Rows from block 6 of a small sound classifier, named by matrix and row number. Rows with one number belong to one neuron. Each number is 128 + 32 x the weight over its row's rms, rounded and kept within 0 to 255. All counts start at 0. Numbers have three digits each.
After each neuron's rows are labels from the 100 clips, of 14848, where the neuron reaches its highest value: "responds to" is what is common among them. Only what is clearly more common there than usual is listed. The data: acted Russian speech (Dusha). In brackets: how many of the 100, against the usual share in percent.
# fc1: MLP up (model.blocks.6.mlp.fc1.weight, 576x192), inputs 78-116
# fc2: MLP down (model.blocks.6.mlp.fc2.weight, 192x576, transposed), outputs 78-116

fc1.57:115121113139066163086127154118054138110133065127131183163130152107160196181147075125213183114077158123149185126122122
fc2.57:168138136109136136116093129111114157097105152139130174105092069160113103115111110129092102122124094140131093105061083
responds to: emotion: sad (64 vs 27.8)

fc1.160:094115121136133092207081142141102119185117116140140135116207160131126112192080158048192117159186129137087128131113147
fc2.160:122172125130137051134072099115134103149099137139134094111194129146171148071126159136121085147106139118159142094156156
responds to: emotion: sad (56 vs 27.8)

fc1.203:147122120115111128095141145114186127137184127101093120092182121090159128102151153191110139094150225135100222157126112
fc2.203:193100108059090137136099198116095105137097118128109144104096134126167092125090112155121128140126176155163158145107111
responds to: emotion: positive (51 vs 18.5)

fc1.505:142100159133125124179092083124120165130123120127115105129140170174173146110175121160125091118154136108135134153111167
fc2.505:104109156158138104185109139064152115098149110147235139171108103126099092125082136112126114116121137114151056148152104
responds to: emotion: sad (59 vs 27.8)

fc1.133:122051145117203094081144109127163107116118082170107087135112127161139193119055147105049140098112120128149093113144133
fc2.133:146129134152150115138156142102062119115171093126107110123109145133093127077129135132085113119092146086159098178122154
responds to: emotion: neutral (62 vs 35.4)

fc1.175:159150174137130168163103110093138141141074102103083125169083173103149134152172111185124118155152134125096098103134143
fc2.175:138083094147117094155111172094148115187140094173077137100159122141087183144163158114070135114141150121134159088108190
responds to: emotion: positive (42 vs 18.5)

fc1.409:137120095164116107101108133161159142124102162153101159117095104074138131110138154159091116147132138144108124125109170
fc2.409:103119165103137135117107160122112096168127138135122137087109171133138042059174098123143082154134156144148129068130138
responds to: emotion: positive (47 vs 18.5); emotion: angry (38 vs 18.3)

fc1.532:105159142203097129136115111166123170168151169138111143103124110148183107138146163111100153179092218168162129103182129
fc2.532:108126171107150217110142113113170117170121130111151180206125163173139092056099133154131132161177108122080198131133108
responds to: emotion: positive (76 vs 18.5)

fc1.81:107114181131076138117116113083144130072127139105162136146078161141110087084143114128135061121208081155159193122139146
fc2.81:159134166049149102136096138131097107127090151131116128171132063133146075106104113132120167161183205163115078148150111
responds to: emotion: positive (38 vs 18.5)

fc1.439:154129107095122157153172186158055132135110104191147117169120092132109138123169048177148132143111144119119152117157175
fc2.439:187097193096143122101150097126131146129154118088194154152162131121139094129148130122113106143164142167166131164096144
responds to: emotion: sad (58 vs 27.8)

fc1.63:142132142111147186139176172108161195099084133093122145146129088165119208142091107121136123141128085143079150081122120
fc2.63:150143090139084097180112134141137119162104127122149123099168108132167135147134162095105161065070160106205058107155145
responds to: emotion: sad (60 vs 27.8)

fc1.263:159079088152130155163092123172139126142158167164157094147112060105133118093070139185155139159126165127115151089128126
fc2.263:107099099115132116176100134132158071072100118120133187132089126137150068143104182097146143121091084099159132133081098
responds to: emotion: positive (54 vs 18.5)

fc1.304:111036129165131126173103146097098111147083165098116157093113148073094148100148063103186082102095119028146178124160131
fc2.304:060102122092098068124155123106129117146150136126125086111134088110144095152082053135060205106183128161116122081129128
responds to: emotion: sad (60 vs 27.8)

fc1.231:159089118110135129156110102157072119056162103136165129077095110170086136161092045136125072107127206164102121155072110
fc2.231:101139172127163136066177176151154128096128161126138089143082154121130057128172115070088146142132132126105131130094094
responds to: emotion: sad (56 vs 27.8)

fc1.326:122147167068115143107083121152129112121176162161113130103199122123089129179161107192138140099149102118142110091177116
fc2.326:158142073110113190171105135119123129089122120170093175064135168161169113168146165098153171122139142196139164176140112
responds to: emotion: neutral (67 vs 35.4)

fc1.78:084181175084111135189175110080166112137107160126166090146130130180151138184082141176186113135103077059189135146100171
fc2.78:059106189136122073173093151113139159085133138144149146074117161147119163161117182101128139058086146117136162097079128
responds to: emotion: sad (72 vs 27.8)

fc1.39:088095074160136146152145129186089123153113131128130105132124161200160112138126140147144093122125107174135177146107111
fc2.39:113150130102134090140076178165105113147118144159133116129096148167159085132111040144154109200128114148112108115140066
responds to: emotion: positive (42 vs 18.5)

fc1.152:112138152108128129104078103134107033090131145052073165085125137113106103176136167153085089196078159124103091087164109
fc2.152:200095116098143098107190077172162149155116155153172091130195139133143125150138174143100091125118175143149134197105139
responds to: emotion: angry (38 vs 18.3)

fc1.338:114117166094147145159152156119068205107094080161115105118170153182135078217119137140107125125112113123119127123083173
fc2.338:099159175095104088153109183049115147149089122083103175132138129134162161139158135077153108144164155107161145141137069
responds to: emotion: sad (57 vs 27.8)

fc1.29:156109109165076105086106109117137092152140118120041092160116094169126158106147086150076165076122141176132119090148175
fc2.29:135158095158147121115159158102130107127128127081142149172200117152111064170087127169076134125138119124097198093161111
responds to: emotion: positive (58 vs 18.5)

fc1.520:159096209117112149142170164131121144091107155135104159131137120172109114194122090122107114151109059154155121147087084
fc2.520:099114169151081128097154136153132125095100151099053154104163139149146124112117148087089174133149136165122102125128169
responds to: emotion: sad (58 vs 27.8)

fc1.19:172100142092115156121101094141118127082147186129138100147092127138148097136108110218133152125101209141094134111122125
fc2.19:124108110124150155084242159182147141107146171168129197131097137147101084141115180150090117100147174157184174128170093
responds to: emotion: sad (56 vs 27.8)

fc1.193:107123057098156099129124140143203173116179130078138151162111169108127152195073102132084149128173184123144197185111148
fc2.193:161129130137121105109131137118144103090153205114132134130117144132122140153070119057180069120131103147134126109106126
responds to: emotion: sad (56 vs 27.8)

fc1.1:124089128089129106118163078109074085121122145129144129115159161158150193146115151083089105128125166099064129144145110
fc2.1:151117076132179111105148144136160108149146059140130113140117083114075083138077167123126061149168115105094089154172146
responds to: emotion: neutral (65 vs 35.4)

fc1.343:167098144135148166162099122098104102099086125108096138167153111157145111126145159116113171118127084109136127155101123
fc2.343:127108119112122075079095137087123104153123189054101177144110077128135121143153115115135158144174116142145166106128125
responds to: emotion: positive (57 vs 18.5)

fc1.36:091168127170075165135102119142064140113135147154098093110113116116144121062089148148086128154106137137163122141133117
fc2.36:101138104149163159223167107115178106126144116152096048209167112158122127146168114125125181116130139096109105169119111
responds to: emotion: angry (61 vs 18.3)

fc1.375:151168160173119104151123150193119169131129122062164166139204094111174156123134194170160165120088134144096125079121116
fc2.375:140144087113066112153127107140083121156111102117135194122125116103147168109126068117123095114130150153155108149101125
responds to: emotion: positive (85 vs 18.5)

fc1.289:122131151113127128148104172107164168169125091106140179170082136122102172152137119140173122152126114051082140156105127
fc2.289:077038100187102175137077145168137101120107147113158140139083140150150172112113166149151104170133124124088165131068129
responds to: emotion: sad (68 vs 27.8)

fc1.14:069138135146057165045114101101070118138148125123106144129126079188108164149120125133113143207106119151164155163141101
fc2.14:156144147144118076081108131147118151129101157212084099094126066104174132119178074163092095136126090129092171155164111
responds to: emotion: positive (60 vs 18.5)

fc1.159:168128092130125116169176112165126146133130155135101131135131167117133134137119174165161053120112091094079169141108118
fc2.159:112195136090160109159127043061195064162153139117050110146086117159179123118117121121142140102134084151193127115148128
responds to: emotion: sad (62 vs 27.8)

fc1.227:125167145153117127142133061121131137112117153116119133102087172083104092122128100169141135108100140134148166122173105
fc2.227:098102113115184148110165152034144124168109141136168093094198136112111183145156180146165136153193158080134152139167067
responds to: emotion: sad (58 vs 27.8)

fc1.291:189156121141122089133160165102132109116075175121155105199127184082109124185150172114071121170117132082161151094123146
fc2.291:208139194108159129143139135123116149100169139073112101168159145171163101146103112153141133152070119130151204174143145
responds to: emotion: neutral (62 vs 35.4)

fc1.347:075207099127150099111140145111169146138169117175131103116172123156146142116150064125194136158067105156103117206120079
fc2.347:164093099118166124172143112126071104108124154151096144064173102148127131051137102082226127115161129166117114164153089
responds to: emotion: angry (57 vs 18.3)

fc1.282:134077107125088108139088162130122150099112081147081094128118058128159153146131099128140154118125052094117133149117143
fc2.282:093026107131094108123144121100222161103142073152157125098119060142122076179131179141049146085168092154118142081128134
responds to: emotion: sad (70 vs 27.8)

fc1.26:142124129148170134129144091138145168063102131124140140110136129116157138147125158112100113111160123106100139154129100
fc2.26:142187119168122091144137183126156093100125111164147118185115121126115131114139126138163117238172089180124113120195143
responds to: emotion: sad (56 vs 27.8)

fc1.417:118052128058137121104105127115144122081121109140121141116110101147098081135078169132183108153109111099177185197137130
fc2.417:145176133131137087075173086128161095126138132105160123098157151132152158148117101143101128063167083150128077137161129
responds to: emotion: positive (38 vs 18.5)

fc1.467:141109096101120138151106122101044182135135150153124099103147076157114090137113124119185119166135138128220148143136089
fc2.467:179147132149145138046147146194082086106081098135170149124144156108118140100137138142121099199096178137097119142137123
responds to: emotion: positive (45 vs 18.5)

fc1.136:111149134195160117104078124132164181118184146092141131151158118106122095102104106066148177115072174113088171162102130
fc2.136:060128179097097136117142169135161137144111134128147181145144117131163110102128087106067112130154091165129101126128158
responds to: emotion: positive (49 vs 18.5)

fc1.47:117147144122141124207073130075082127134098186143121071144095073111113106068138163162146146085092166125126134131154119
fc2.47:125105161147128121110167130128149099131161108128058120134161121082114130159143130160127147152124117129132126129073101
responds to: emotion: positive (60 vs 18.5)

fc1.302:131127095126124161127123123150107136112132130123134155105120111044111092133140117107125111146120077037080108090128081
fc2.302:134137148156121078144119144111164146137128255085102140081121155080178130095118139077120134096124111152108080069108134
responds to: emotion: angry (46 vs 18.3)

fc1.115:069099181095134151170180102087137080113105097123083149132106121117122124135091127149164123103083127136131141105153154
fc2.115:156126138121100170026145054109108130141152140123109107133158153107183178137140106163120151093122121135131089138158121
responds to: emotion: sad (69 vs 27.8)